{
  "model": "masked image model",
  "encoder_activation": "quick_gelu",
  "encoder_positions": "learned",
  "max_grad_norm": 0.5,
  "warmup_steps": 1760
}
Rows from block 6 of the encoder, named by matrix and row number. Rows with one number belong to one neuron. Each number is 128 + 24 x the weight over its row's rms, rounded and kept within 0 to 255. All counts start at 0. Numbers have three digits each. After the name is the row's rms in percent of the matrix's.
# fc1: MLP up (encoder.blocks.6.mlp.fc1.weight, 384x192), inputs 96-191
# fc2: MLP down (encoder.blocks.6.mlp.fc2.weight, 192x384, transposed), outputs 96-191
fc1.222 124:130122137097124143126096092107150160102119135171114156116119172141135115117139109100111149121164102106118135111138085133175122133106156134118138040160096127128120115118100117120122143197131099087122116140144091102089093110135107107113131111177093110150179116125181140112113116116109188133
fc1.223 125:085127130120122154097098129086129103082163146154119156098126137170137151128113161117115126154119165126128061109147161099102086166120122112166114150098094118143124142162137149104133136130136136124161151152116129158101134168102080146126113124132118134130075095126142096103116102169142090082
fc1.224 118:095124107142111109090125163108120179137126167119101132159100138132069143104124152157163123163142070135136158133126117081149160145131109188145131143159144133114107096134133149126100149131146106139147123170156120104080139120124125132151112161108163142131143088114149201121134170120125160096
fc1.225 117:132060100100155123112091118120117130113150130115122125096192134149117112180131150120155145144085145071142098099148130106081132105139134143098133109109140128103103118102125076156112158101155153182154131108111089087101136146138148142116151109122066138147121122168118114105132127122085151110
fc1.226 097:128150160084111111139106097121112138143137146097166116093126129132143084117095115134090163107088106104101116109123172150137139083092160103093164104096139168136113123152064146141139163129131083099182130091153147122129101136120127124079136133123155116128146117125121100112113107136111146129
fc1.227 116:170110107167137181072150086143079149147126102132160141115117114069103176139151169138127120102117154185101164111107106130117114126121129119071117132147123127100134153118154093140133129125172134140127142141132115096139097120119152178092100125140151156143140135116098096142154149115143105090
fc1.228 095:111145135146117122114093188115119129148133118131102112129139184082101148132164083181148149128148077128144084110125147187139139156084098096173126152093137150133121121160125090126135107097118147165102113097119148145148150143160197114135091139135131129145147120129170133123152132137144104170
fc1.229 081:113160103121079183131123125101122129154110099139133129111144115132122106105159107115113149100149122110148108133146133162119116148164141137112138096137144091120154167137127102157133160142125110104149077167132149119109092169088142168143128123138109154130133132122121123097110104097122100203
fc1.230 066:100081121113147171128089117158131172114133121122143148176101121093102137095144146102113125161127129178126151144119122134146105125069110078122136107161127120131122202106138125187123191142131114132132146115112147147113150153156162164113148134097129134110120112122097143129124140145161139120
fc1.231 024:133156105106185155119093108139155136154171119114080090177132131151128138127147146149121102137086125112112140152154101148118113103126141153088140131153123154106146111134159068120107094119177094099133130120172171155089106142128123121165125139149158135069150121128132157132111130130104158126
fc1.232 077:111104147119108107145092153126150080144168114126180161170127124133139137115169119104144097141110143118114145138179137160129130152109131158133130162153164171124137110111174133115134112110129133134129097143132112137167130162103132119137133110147124145127180136160151104131089139110105109157
fc1.233 098:150170129164099119165124121128092074174125141112141111133123122112095144163109131132105143146098127110110152165108118177171117168136139132135117130133148083120118119123097132153113132111110124103136128106124143113095128125094131170167082106132155075129134126186133121145134138155106102090
fc1.234 126:166110159093136097093079166077151175141155146123110122155176142143134136153127130124145136160091134126103151115133164095144157167141123151145127126147092091154141137109126165145124101115153143146110106125150134106119116094134103152161112117158131107105103123148107083110115148132136154096
fc1.235 116:123140135105085146143138141126105166126111146112106140119126148164137089113136098142114118148113114102097119114162178122117106170155102085133125108136083112108065108157121076123134159105146139157110108158110154166128140137154135136121135111098167091137126095112093158158153117144066096127
fc1.236 108:130137092120149112105108137163116195153098111114101127137116157136130080160130134107082137087139118115140128088164113162195116085166137124089119110122146161096130139093125187155130141153112123128121085118095117124170125117127151166179175130116143140127133135119139093139114123130147110116
fc1.237 097:122160106149165154166097122117146082107161093069136153142143109146135077144121139098131128127097182140163142118105119126108146143168145112116147097159124099098108146161143158143135146127087066154085216126117114115114086125145122110086158117127111120133142113105117132136152127098136137156
fc1.238 107:125123128111131119069122145118149136112162153158122171133089175142079141152143105119123125181148138126172156139101098155134121160106148120153160125125168111111136137092112119121173164112135123096153139114124107134111128188138113071088158131108125126140112143169104139180164157130144094145
fc1.239 127:129136117161151121152126135140148100156143150091131127125137122134118131110175112102170118073120126140046123132142130150143125127138153128129171115130120100158123115135119094117194148099133092146117129175096117151119099160114142126135157153132124132117120180125134163124141127129123109132
fc1.240 094:111125143158134175122095150123182118109160117166180103100127103110114146147128159158101179110132109110157117105113125099107119090092150126131130099105159148138180153135165125184155148112136123121126146090097114126175137147123132114119109081153157143131084115163120117121105141102154115143
fc1.241 089:129131138086101150129191158110098124108098147133162174106158119141132131114112128096152136150140145171121162130135137099095132107119135142142118129146133135123098122141149122119096098116163142134131117145130137143118084157170145123106145131095103129133166107136146155121097179111159092139
fc1.242 099:138164107128130152150101102123125137166088108132084152153135109118136113109137126136103122137095091107114122167150122142122140132141144137151167168145092111144142149097153143139137098132142124096100165098140107160141101117107145108118103117135114160135132133152119070100150173105171087123
fc1.243 092:146122134171171143101127150136176146135188152132135151129153108106125155117090136148146142088096135113132127143173114149176113128111115104113153133141122093126102113118139121170118121129138121128095142158140127110124171107065086079133142133110104109114151097098127154163133131143118125111
fc1.244 126:156133148132119131106101127157186107122140121123123111137120066112108126109127136125123101161090094143138107151145110184135165103140121164128115112106140170186126138131101146136162175162121086089109151135149107101138091157117124183098103123157091117139150152111171115136126127128137123115
fc1.245 010:093128135068137163138064146126141083124153119121157150143122168108125098104139136150120153129126115160102122103150117148159158136170126096136125141116111143146164113143105129123100151136119117137083137141159163165105094132157158151153106108106163157107198134136150152115119145161118114143
fc1.246 076:102131151109185152151135166092112123142136122131116112081115110092150162119128149141101132156099135106143111108065157124136112123117161126098084143146132117137170111138138126178124106138098123099163132111108180099116149096120095093133150143113144124119117165095137110103139125108157122116
fc1.247 095:109144115114118169140158143089148135162107105153110139121162165118174110169144137088139077171134122142155182101112128119111155118105157118122136103122160087144166103095150098114156126138144112124116139140083090148136133130125140117146137125134129099155101080149116156164120126141099132104
fc1.248 097:097116170110100127105117093130122133154117141157109188105142162128116112099144099164120173142132118128101125125193155090119108120162143108105114090165115190120128152120186115125133195094114126070185140076106113137106161149118111103108125109116124101114128080119163130133123116166099127111
fc1.249 099:116123123128113074143133113101083158144122121154136150132121116081085131098121135143154163134107112129143089093138115138127127162102128116109135129135130146116140137142169153136133138161144138163133094122111143078162154119108163172125074105099144107113170117111164066094128165109149119133
fc1.250 126:162132178133123124147107160135114127117168127130147141111141153096099123113108137132120119098093138126111100100115123140141083132108123093140083103139161176163100148105145154122132142126138102090170107149109150102129130093160121119092142111114153110136128097151151139098136122116149114097
fc1.251 082:121135105130094149111175128091146106140129161137128145094163136144112106092108145126110105099121143126137102152103100101103140150136133155098146108191130124118145173136110152150147144162072128149132103142121165151086097178150152167100152125085132076095188107128102135127145142140088127132
fc1.252 117:110086140151110128122160108123138080116131095148163095132108142135155126102150161094142141081117123160132109105114084132135152123104143114111126090135171123140181159163142117123106121110079104126139171142154106099145119167127134139144171120152127109118131153132162085111144086127164121142
fc1.253 090:119178102130122158117119151114117156100133125113127142100097128099148120127116111116093160151122192108180101141146147088123159140163098112106122142087131171158120167154113136120157147119113164143136150110111169127102106123122137131177152094108132126110130140159125159160068149144116086160
fc1.254 100:107111111106118144090190089094137132128130106121130115082168141134118100137148138098138158091109107175133130135123100122180116134122135138115121161097140110133146137121132117148148095086126120150088127145092121125133118137098083111145133136107147091195169116125178163127184120119131129116
fc1.255 068:161097100093130136076097127139102089098150122152133113113135136113122103133126138123140143102119137129132124140119104168127137153134130138089179141080091100093080086145155171124159162141097124129137120140094098102152138144141137132098130101111126096152150182124119190153140123200080151082
fc1.256 133:141152066137145137147157106099170108122125120111142112118120117158145133076112135100099137112148169154154102115132120167090109146151125137116134129127146164130139091130102107134161109142126109106144124130116142116109137122104104140188126102153074081147142132120105110154114100142122080145
fc1.257 116:151128140131166126148138122126158136124094088156141136131146156118131104134165128082107129118116094141111135113168112139146136123084165143128175121143116122147143122163131109107136100090126153107115090178140076141088115170138122102142191119139146108130128111136110081133168139142092105119
fc1.258 019:084129140162130169084121103131139114122134106125114121124120184148129138091097119140120179175160118160083104137114139176148159143158130110147141118128119133116115133099111143113106155135177142140099171111133128119087066084124137199160147105106134144098145094102131150182128152142110143136
fc1.259 106:072124084109126157107112145095153148153133107121154127129150111098092110147113098150166096178166133118155130052133164145126112123118123144169132157137143122151162113096094084119124179098128112128144124107123111150119129155112098142085058141117129142157083124170088174122128188114131153133
fc1.260 119:089111190129121178164112172104124120091127139123108134119123158093119151118132110172104143111106117108147110139162135111128145119134166148135159138121124111151141136151132143165130163148058105111160109075114089099157152079105106128161155127140113160160091136085118101154159098133100134151
fc1.261 117:113124155158165159132108151084110149124072110154131161101141105130133144106114111123137151164077109138154101094104136122145143146187136136129131144133150113175144106131097114133094075129171098149149205130105120146070183099175134119152155101115133141156097110115099093122100101114136124167
fc1.262 106:145158100183094107166122114142123060173126153132119116132069134107067152152118153137082133112113166128130107180166129118115131116111113158140125097135116090095133137108114104104132127110086124115218146088114118134134140134154146158173166115144111140133077131112130110130143116143100141125
fc1.263 141:135159155119131072137109145140121109152127123119116146107111109127098121147135137128083148071098093156128133145151075125142136112120151164132180103121150138151121132115156134148188106087101124154165177150091129120135126137115150088153142105116140172130179158109053119148143130100148108128
fc1.264 096:128117145101105123095055121126138153121152163112127194118131141120126131138106122168125111139101069162136165173137109117148131061131145178135137146133151104096153143123117144122102108102121134144143177152110131123094110087171144145110130112130139145130125136128143134135127140130085138103
fc1.265 085:128120145186146107107137125132181152086141137152176115116141134119120137112142116139074137127085125079121113103075122136149115136091113093134138106152156102153114140142106121170141082114206133145146147142161123143126128090151096133159096143099123097113084110113114131137129107164138120124
fc1.266 128:147107146112160093069124098156158112116129158176160149131135122164087124140107113129086130120122129102136129136135085116116124108138141152144164114108151154132140109139134182150173139160160090097131136072113151119105130134134112104126128108109132113126123160149124146176144134171116132109
fc1.267 095:124121143086132135166076113119113108141168138160134077154185087140145125122161129114144151163149144127100153150105138132103098111101163127124100156164096098104138134118128158132126101110143131192119141117142122131140122083106095128151158103146116152122105145152104101119160116113121147136
fc1.268 106:108133146133110137128096113111166140162144156138160104146149079099118176121099113147134088128111139149180164151098147160179147135147153101148175114134184139148113117113114170117128132134100153152135104138131138112117118104127105114136118111138169112146140113108145152199117111131128157152
fc1.269 117:157125121123124100106090125153160090123177153123142143139120125135128127100121070150129157102138136125085144127124114120121162137122086066113136134065162175156130138130100143138113133155171092125129104124080153142125143090086158140084154133158161136162141098147112137121095115151120098160
fc1.270 120:128105156097133101078104127110152130101136130137122139142129171110115095139136145123094106087139105154141099162156121099123109087115087151135158122155123165150127150146122138159135113128081106113156144153111117166146156144170135101117145097140142117122113145141138144166093136149145114153
fc1.271 097:135170102142111119139138130110132127157133112096134130176117140179147163094084119105124104119103093119073149130148107130142142099147152167141121105125111097116131150161102157143162115112175126126135129120116108125135141115096176161144148144128145140084129153143104090124174112104131119131
fc1.272 133:152085111123081117102075167104134129170116143085105166115090117121111141089145143108105125112125151078157119135130139141110123166127113158118145137089114151136096105154130107154143174161111117100110158149124143112136116118139152152133156156166139119122124126124118112127112126118152131117
fc1.273 097:138076113121133110094117102093078151084134153152164121146133119156093141059121141123126136138126200155147144107115131122117108105115130147126127143106117111126162138145148125112166122153085096126131122119138128150117100131148104139115123189167114124113149099170107157103133098168136111121
fc1.274 123:117087159130096092114122105146152181163138100157127096116113104150140104137140124136107129125118076126136104157123141136144124107096151104136140122127160113158104121141089154166150166151162145093120146122113110121128152126113111121138083088113140101141138133091168167139120122173110155081
fc1.275 088:038126125128116134147090180155105135152149098113124098140117108131141121179129116120103100151162153089125113133115166097143151125127152112085110116146131069156166198122106116131120121108105083119084124151109180081107104131117096133136098123141147139140129091142160150145148160148145113118
fc1.276 121:115126110130146109111111103103125135105136151160150178128122132111118074104123137158105130100121142168099099100127134119099140151139095160109114123167167170106125142119137113102085163113128127134211162101120125138148114124127107154086143130116155075075084140146156165143151134159125121115
fc1.277 125:081176132101122105124128121126140154176171144150162115122121133127147095111109106158155099113128137105100157092162159134096118088137131138153111119108108101159157111121105110109122154122110083130152107139087161100111138116110128140072093106139137132150120081125116170110104075098137106157
fc1.278 119:126112084081126121082148127126136163140119180100079119122127099155139140099159118112085154127123120114137141119109079136140147098118118130137175157121122120120108150121142106120061157089138153123128132097161148130105136121134121137148147113144115137147141093116084080150149112122181127143
fc1.279 123:130115142113172094097140176104161108159089146120134091126101142162102130088099140144174134133146180130150079152128187139168130143141117133120159142117147128101137129058157134115115111120106151159154115109123109142156148095064125155150160089057101177136122135110096140120104150126123091126
fc1.280 120:115050131143103123149109128128121132143092143176165128126149163127136136162101091117097135122113110173163085135136117120115172106159128098129163142137157133127158189108130090133158136112114130089163141126110088111114124148103141136111112108109111093093147116134141115107121112118145128120
fc1.281 123:136157092134102099158117079109096141120111125097118122158152124103131133103115099120177139141105125116089125112121153131156142150133078122135144175157118129134110127083144114078139169095091159166154090152155120122143101120134152128143121118154145094146105123133113145128142174108114109175
fc1.282 122:124099079160140156147084065142115136113169119119150131159118103095138128109129119114146126086108104126136168117129137111152150145122132099112109090158133135106105138093127151095126163137156146117161111153146113103138078111116102126118133110174108112153171115122119150168106132135125172114
fc1.283 102:154159128113127163113133115117167151196117117150144168088148120119116141106078121121117139157107098099153113130143176132117138126143136147124142101116136146115112114149130120122142137118134121148118140114074129090135134147113166119062153112142123127087121111127135091098065138171166102156
fc1.284 082:121117162162086114102164130129134132069119141126109112152141104149114127137095097147099165178114141120074143111142170127097119086106161097085175127140101119166124112147099125095112132136093138111184090122087124129152161123098172125147114143126097122156125165140097111180161145100161120130
fc1.285 112:151163142166150086119098127143127090152129134104143123110177169126127105110117178130152119138126098145117114163119170140140111135129159125105118142109126096114128090106122136148185091128121101122157165092153156101134093120113129112095150165143134106121123109123125135111091135125099143133
fc1.286 124:126079129147123148091113130146100124130093166096126108106124128098115160110105147141129168167134113091124119130112127128139137115110101121128154128121176140118137095122132147119116129140100139108120079139147116120066130119136153116139078101159110116128153099151141140168127139145132155149
fc1.287 097:113110113122141133140083107128113134127148102135160153125130103122114103142127133134124089100101154098119130129196154154127119153062162128130118128135146159144123081120084144170119102102161160143101138112134135112154087143117082126151156121121088128166125087142129121130136151094104100143
fc1.288 053:124120133114076143119131125183130075129176089162132106152103112115112139152106129135138102075103129103159126148145085076153153140149105142137154127104170116151137183156132108128121121120118125128093126125134131098124122119150175132128128119114147168123128168124074108130157154123166148082
fc1.289 097:134110114089115115145152114127156159115155109124148092108203160131148139138121100126143180085116175135121147131119129139119104119154185098098121096136109113093116110101126115130112123097082126125142114138134115146129127160109127112147140152129112096107152086081126151163098142164121130121
fc2.222 109:143141115170136128109151152115119125089139098057142146100098119134085146108073148083144160123100132109139137118139123123125157136124117087124105155123167150144180132125166108128145121133125150145106155122089142144093150121128163150146138123112162140149082125100147128112150122134126106136
fc2.223 119:134138120100073105149124095127175109112141119167080142126127102123110157177103162116109091149099115141088161162110099122083112168077142175123148128130122128129148126168116140168156139160153124141116151155154129106128107151116154105129111162155152146149118073131144139128140124142135147131
fc2.224 113:150116128178132113158142158152135088133086107056111105076147108132128129150106124158188157114125155135099112152137139144069145136142126164118116115088100175180112116122126177161165123136141106140113154130156135162145149152139136127103143154154117121123109175117153111114123125144092104108
fc2.225 103:097090142084107142169198144110150124063126114100153106143111179107167163078114121141132129092101138155110094162070152156138113123159135143139140120126098106104097133134180105129153141164101111121130108092172154148143134106141116141124134121136178169099166156108115120077115080125150125112
fc2.226 092:128148124107168116131121129139139132128118127082108116153133106114127106125123118095087109153140135141143173143101101147103079113124129089084151124116117105132159159156118146148139125140112139088119106177120132081199138143152167105126150157183096127169123118161149127156127127130121103159
fc2.227 124:089167092117141115127108122142135113111150126128082108124153116106158162133118119132125101129128116064124117125126161128116147104153138116138114102146118130130104142130151140096126136146106129089115173139110147120115112133120096113139174130137119158163122110108144130176108113164111167125
fc2.228 099:124144140143140116175141093154156134149073153136096114158127140176106119113085158128126112121115113120117172149132128076143155093137123150123117140122093133120140081103123133093129143158186102109107116126155116125068118100144093149068154134119100159111115106134111133133116124144129146075
fc2.229 081:133127147102151088112168167088114103133156138145116127107125144179126110106129140126154155151090123148098148113084150086097135119142117103123133122110126101106122197073134126170147140125125123109087117122090107087141119154082079146148145143133111112145078169122134137150133188108130162102
fc2.230 067:098082139096144140115114114123128125107145111130133087141165090119119165124139081132139124166141139122171111131102158122095154153091112137106177121105133163161118089168144130141116158108090100126140109155143133152153115135154130157168128088130075156122142158131143108051158174120100155127
fc2.231 031:137114109139123105109143095093115120127137137161170136126101131176124058105087126122142127164140128156124144176106138133144120145127103111141144099129158142134136128165090160150110125105110144140070123135147143086129125096111122154217104143098110099151130089150131069118149120156149097111
fc2.232 082:109149119141158128175159103138141184134131108192160141156113112158158108120128145095081131113128140135138120180169160113162069127150088118100116093107124121126135109146119125128109139129155127107139141142125140127114127133104085110138110114112120086110149099117128129106133148124130125138
fc2.233 115:116129143114110129143151158153140107103100131153092168150111188114087099136128168132152085134123128111095118112131164126119127123170122162121129127158133092132122136111150136164113111132141086132104155130149105155106156141147130134132113119175127135100140078134147120167131110082145133122
fc2.234 136:176126085115097135122153106145152166111143128141110130174089136155132118133131132095111125138155141124107147144083135130110115117129161084159134119092105136101139155137107154145140110136136142109087126143102103129144170162123153106146166123154118134112152110092116117099109153126135091106
fc2.235 104:187124131141102131184119115131124128148127125129117081090114103132135123101100118130125150120145084170134102135091104152149120113131114145123109172088132125111136127162164126122124110182154096150111160122152083090127092113110144145089067144132127109156115151096137107132085094122132135127
fc2.236 110:141140134122129134155133119147152124125139137190107111135111128141150136113159137148140120135163147141145165106118099125077134105089138125118124146166127107075091178122136114151177129150081117132148125151112110077089096141105110152131122135134161116124129113075123129107158113142155148101
fc2.237 090:082183149114101108136119112099153112104117142133139146161139100150144158132069125148117183133152132130179134140090107130107128121096109099109061142113140130129125161110107137099120105130130150158117127120116150129122160122125124136143156178123093154138137106152133156117141119163126086124
fc2.238 099:136131137141078117164133169125173153100117130158140127188136139124158140096073078122087143140117145144114116123100153125094155077151130147112122127119114155119165145111121105127104135137113119113128121130123133152107161146062112159154142105163141132106109106105152131095076113162098145111
fc2.239 131:115129077149126073186113113117149130132136158150153135154107133154130155128156130141101120153136105143141141133077066131146141170114135137077156111137119105151128158142100139126159116120133128121099146127100157143103133121086126075124150156136149091128117165128112170105170153109140150099
fc2.240 084:061133076109154153155119156132127138118154124066130081165136170117122122142143142148134119135105095099122127120142134116124118155082148147154084129149128090130105111126099119098106077164159098157128116122151140106169080108162129106082160141174138132112141118122128152126147157117088154120
fc2.241 081:118124140170129148143112104177169121101128152088107092144154142144096116125150133148144162080133140083157126140128090187102126170130128126130095119092157167141126086164118159165132150123112133147150140165122129108132120084158120131113130108164110113125068126166133126128121125137076083145
fc2.242 099:116099130095148149130137139147160147147153150146144136114122109137144163191111110161137118122172132170146110087113105132085089077119143099100137115110138101148121144171132058135076093135111128164151125132093098113123112136152126109112137112111103118131129100123159103092164132153119120130
fc2.243 088:124142157173113136134187126123133111108088111134133134144109148124165139153124137118127159126115144113184138138112136127123136159153134102123188162124099112142122127124139088093115168121123132123124098119109106128104122142132081109115169116124145093073119130134112116069112168091111117137
fc2.244 104:146104139132102143130105141156119130142161133134121083129157116130135172136144095136130105176153133131126107106132121132144092110134151112109105155137151085094132157099106108131144115163135053149155124139142114089142137119108092121116152163102091143131115095076139129123130109123088092158
fc2.245 016:141080132148126094120106126087075118168158113114142112148146067141115127125125175104120107077129154087153125128163131127146123147157083138143117127159172158176118117151130123111116098119116111137147140099108149112110112141112127134231118114150082151134146118169130123140156129137116095124
fc2.246 080:158121121111120072160150152136101101132084161096115113117141072137099133135123119171123125128138131129140126127109064109133167141102147131177127112135133165135150138115140156116122150122166145115107155153127153183137119132091136083140158169122121125124123127123133091123092160105147155142
fc2.247 105:115164087084149126134128119154117142120138127139104147116092107160133102088128143145158142122131106177112049126137123103120161114094126168104139142169151138129133111127117156127150147129161188140140100106152131143148130147143105125099153161142114141106113150133128089088167113127140139183
fc2.248 102:126150108129166110159142124142103127118168108123096099131116100116103159176119098132143124081119171160163167096136105149128124151117136112143179115119117132087119082137112118147130116159139105151076139150126160135119150145134153098114113160150135145196116159159087099132070089112089102103
fc2.249 099:136156106114144162104127086133161116146156114141115104135097129134113124129170124147180076153145118090106130176150175117135112124160139121101164103172114124141131135122133140115136144063125167106099173144144163141128108106115141113139165125160116118126077131126118165133187082158150127118
fc2.250 123:139127137140144133115063110079170098106115129141133140119122127160169109172119193080145122144141136112187107112127142146095119143108126138136136117141093105096160110117086110138152102146126098167106146115128133110088126162116102088104148169154118135174112110141136151151131114185142173147
fc2.251 078:120149113116118097173114100140122123143116118148132121115135104151140152130143065155129087145104105173129119086120071158126091098136151125113154091105087141085132116161139112142108165136091159107101124117107141145135135136148132118156133137159112144130120129141208118094166166129120174163
fc2.252 109:158125101140139092151123125127131139161136133131149154129127101097129096132161128167142134145120122140090164122147133112114115088180121153112089117083144171112121158127151070123142132123138144107073152109117130079113100063100105124136060120102171098130148159111125150143116151146138159082
fc2.253 085:099108132112130108136109103142179137125113118124132160099144148131140098164142151154127131116093126150136150105119135156120164134146092161107106120104101104137131116096134156169157091123142147151089100080183134103140114146099135137149091118126132149105132127125132151112122134135152141125
fc2.254 096:148114094167103140143150133187131126131099146091150139126113126144120148173095129133083153180135104156106126134140106121094131162102124171094118117129107129142147102128106136144147100107171157086106121142118105149134154113133192108121180129141128164147102106082112113122127135109112165103
fc2.255 063:133113133099128081155136128179138121157122100097158144161153128128132095123135115156105152155142118126125146150122135145097158109087149121116122089153131108098121096084102133144146118169167151117119124080103140134161110117122148092125203161125093105111159138136130144187136164097144142127
fc2.256 165:138126142083146101185117122123119146153150127153059156162105152149089101136138148111179105142137129112116134156154142078106151131133116095134127120150137128163107133113142160177090128152122114169135109141152139093112118157129167145124097117112112123106157074220107095141136120120143117083
fc2.257 103:142145102132129117119115150163157124113145113136121144113137135111120127135115110130061104149144132131184112132087118146149124132119175141159127084089120118116162150105167109159126125121105138112123153126109120158153142115188125124078090126179150123164120181150165132108116138168119133103
fc2.258 026:140096129129115120141145125112096083157169139127120097140149082150119147110115153073122128095108148106162111087148127102125125124107135124124133155161154133141097142138176105139101122140082135155129082129097155122127139146139158116212102138135088138172129120158161114124131130189109091140
fc2.259 106:136101151146119078165123115126140166107098143184150117131128117136165127124109103182128159153136123170136123127149128080134127116144125124122153151098132078099076147144131171155129112125172116097119123131152129080079121141123102126085151085134131121105140156143107128093153141125133126118
fc2.260 120:136141098171119137125140134133131170134134117091143149123141114129113148105133122087110110093114140165143099118107098152148164135092116068176165157108127150093160122165148123124133127092108115095117125169164100134118126138129128103055086175106135109100155149156147094121115150089152112114
fc2.261 098:142124124120113112112170155165154141097182123094140086147159134104102131173152144134096131161154122183136173149113129126123124142124152141133106126108134134129134134134127109113130122129093165084097070129113121090127103161112147089147093152137115104126136110134162127122180140159113112174
fc2.262 107:123111127108146152097129137160162136133077140131100153143150144125128149109131158124141156126132103118109078081117152166163079151152102112143127141073137164135116111139149092148145168142129131146144115105122115130077154116119114152115116122144155107138158146135124152120182122117133136147
fc2.263 140:141133154125132105132073140133102109128101179118133151119104102130095128106187127157130123100148155151126138110136114152128140141136078121157158154117119134158116146134152117151119166092080094134159154091129136135183145103142108087143095115114142107100130174144092107123108123123158114131
fc2.264 098:124111128145107152117123139144123159187173082131137108129127142131126132116110099092123125144135122107118142133143133135149143137122151046151147136113091150138119129146115122132128135152108098110133140133114095121115158159153169118141111108131075125099140117167107095152133110120130068147
fc2.265 084:139143137108115127153130104105105129099116105107134142115188176118098119131162108124117148122135160125121168089124114134151091160097135152116123114134083134123122161197083123136122141126139157103149101116141134121147175157166147142129157136145104130137167138160150085097163141080118122129
fc2.266 110:110112157165128149109144102106097137097140111137137095125144088124157110151181112084119135124159096162115165120126119161126114147097092164138125141148134122111161141141076090104128176142158121095131116173183161109093155146121116157123091123148169119121156143111137116115131112113123127152
fc2.267 083:120123107116154156140134089114110144133170124126118112144151178109081158138110144134130122135160132114121166131152124135121131086168167096135121134094114126141149164115113134122106071113157103158112115141121093115159167138138100103126114129126145122121158128166116104078100104145135110125
fc2.268 092:115075098108164106110162128083107143100152141146115140121144118095127117139165103102102119108105145128121112171123164107138129140138117164148121127133110119163136089129152092131137176097112089132137185141173149122112120144174106120115130137156128130101149167177087109082078096102149156118
fc2.269 109:113169141157127137122157156093126114064111140114095153143099109101129158139133159113101092097106150168169145120119089125167161169139146103095131105127091159116124106165105132108118123115100157128115137154101128161094087141081103104135125158117132141141116139143147150101153139140129108152
fc2.270 141:104126183149114133171176128122077085106115156160083122147124104167135144143146155112110193105143153072142142139115086130115104144120158094116103109121093109119083166113173146173095105139135132137121131146133117160099163112116123136083142148138121135120140146145100096107128124115129142168
fc2.271 090:132132124127166100162086100115156111142145104122153157143097177127105116120128126149152139122154148110101101100134118093071120130132126146109115140130149101117122124128153105100155154121092141097175159080181145077114155101131148129125124160114130070139163131138096186137154111162121083062
fc2.272 111:150119070158075113118137146174107161148095096138127118118099127112117138087123148140125142102123090108139083106096145117115137123063125116130126171117138130092146085109114151165134114143106131120094153140148120152129159084133117110128104165118182112118126156118108136133098137146129113117
fc2.273 100:136093127151122171146138156114157098166127113137089157138093149138116160169161130128126155153117119139167164145128155122120119171116102145112104105121117124114128127102112114147135128136153204112121143125128132113128135175140157090124110115105143094139080071094092123113129133127138155119
fc2.274 118:111129119108136129123135088136113082116135133078083108119136117101110155130144097090139120162135164156129134124128141105133098170163100157099108175099136143120120124101112137122100104092115139175102127181160171124127124101133133131120140125138093174149117134180107079114129141133133091188
fc2.275 079:127126120112155100114105108135117192098123150160150140080118101127141146130157130173107123097082124173119122170159103158124101135151148160112135091146113136084126101097070100089154123163158110149134112146126101150168152160108142133153123095161134119142144142114109130102140117118100132140
fc2.276 101:139135143124137127113152116117164135133129132114088086128135152141139127179174113071151128159137140093125141109136088162164086108140137147158144139120108131133117050128126158121114150135108102146111088129131157145125127132162134101145181170154112166153086120134133153137139102075081111174
fc2.277 105:134117109097109068136128085129122135137115181144139088102140119147112165172146095156143129152136098134154157092140188152153120155139149176126137172098140125127113119129123135111145130161175099117152108093134112115122122078157096099127144160112093123097151132093108130116162161076145155158
fc2.278 116:070156168147134115132097139148191138101157128076153143117153123109120114140096102102085123146077117134113092121118094129114117144152141087168128111110124136112145093112168142111176098141119125132125104122102124144121132111134144126111115141134198126178158169145153180138097155148135150114
fc2.279 114:114120072153095144120121124157143110104138148131077099151088103161106150107105142161116164097165100074120127114093103112149117122105111113174123117105159098120165131120101139139152106154141138117102142159160133134104148124144142097118129123091136124128115171090151107103127159115138129152
fc2.280 109:113090128173151145103134154115112126133122103127153131157124148116125092137141177133122171085125155119142152090146136112115124139107117112099128148139106154114151198117179134142128141126152125123154127140109119112167141105131110138107125119092158097119145106149116106102136119133141126137
fc2.281 100:158113135103186130137118112146130183119155158118127121156100135139133128166127114100081113146132097122107160145139148094110124095113141143119114116103137129117122128163102143130128140108121154132129137167131161153205119134122115112124115115162102111166090162146164126123123117103106187101
fc2.282 111:121146159155116173124131169144156094091129160091112122165126142146098122163096142131114180171154131079118147094121131137113165122171161121126110100116171118159145125119151141147120127135109114127124143127125116141100131156119150142089118134124138093149103103130135127126111129151139132136
fc2.283 100:089103086167123094136093144133145114144111140184117105126160097170120171143166102153129142161136127175120105106160141126158137132133136088128115136099095118162109108140091179122136123097146139125105118145147129122133111149151133111131140140145079139103123148128150112099157122050152155118
fc2.284 073:115133145121127094142121139120101123123136151072122128095151053128159111093181133090087110175090139177117106113139140120144115119155108137134090184113120145119128120168118149132150158115160138179130102120106137151131131157121091121141106123150120158142126110129106068094118130112142124105
fc2.285 113:135129136124129105138094168126135127104118118125095145117185151091133064100111153119128137151118175158091114138130120126155095127146099087123125150066073150115126126151083142146164145156085127153137101114086152100142100105185127115082103139113108134132134094126137154111160165137121115136
fc2.286 122:144166106126118093155143110112107125105130153104122108148145165109131106106127121102130155142115104136203094115108103127113118124122156133171149125148084139144127085111128123125125136143128169170132141126156120131103089125130139134118163136127124140095113110125103106140149113147133136132
fc2.287 098:160152119150150149142102098113177146153151132128141117120139115124104063122134121135081153114170134112137142098087087106081167126111108122142110105112118125109105123105111086110134142089118161132119123173168079141129157113145087110123099141100142102104120134138092133163116120140105141120
fc2.288 058:120114150127157102138099137131095128121086154153141143113162155140120133100131162142109158125130115155099163107113137172118125096124172130161083128126122114166134089157097151122124117134128114127141124116164147117128118170113061118135117126135113078193155136129124161112122084107100099137
fc2.289 095:140162107116133126141124130126111143120106123090111165134129170133077124096137111135130157115132141146084121115152124126104126134098118152146100159172145165149135093105110115155152118158112113120128102141151124147135135137109092107108183126117112133089141161109158156166176110159131112103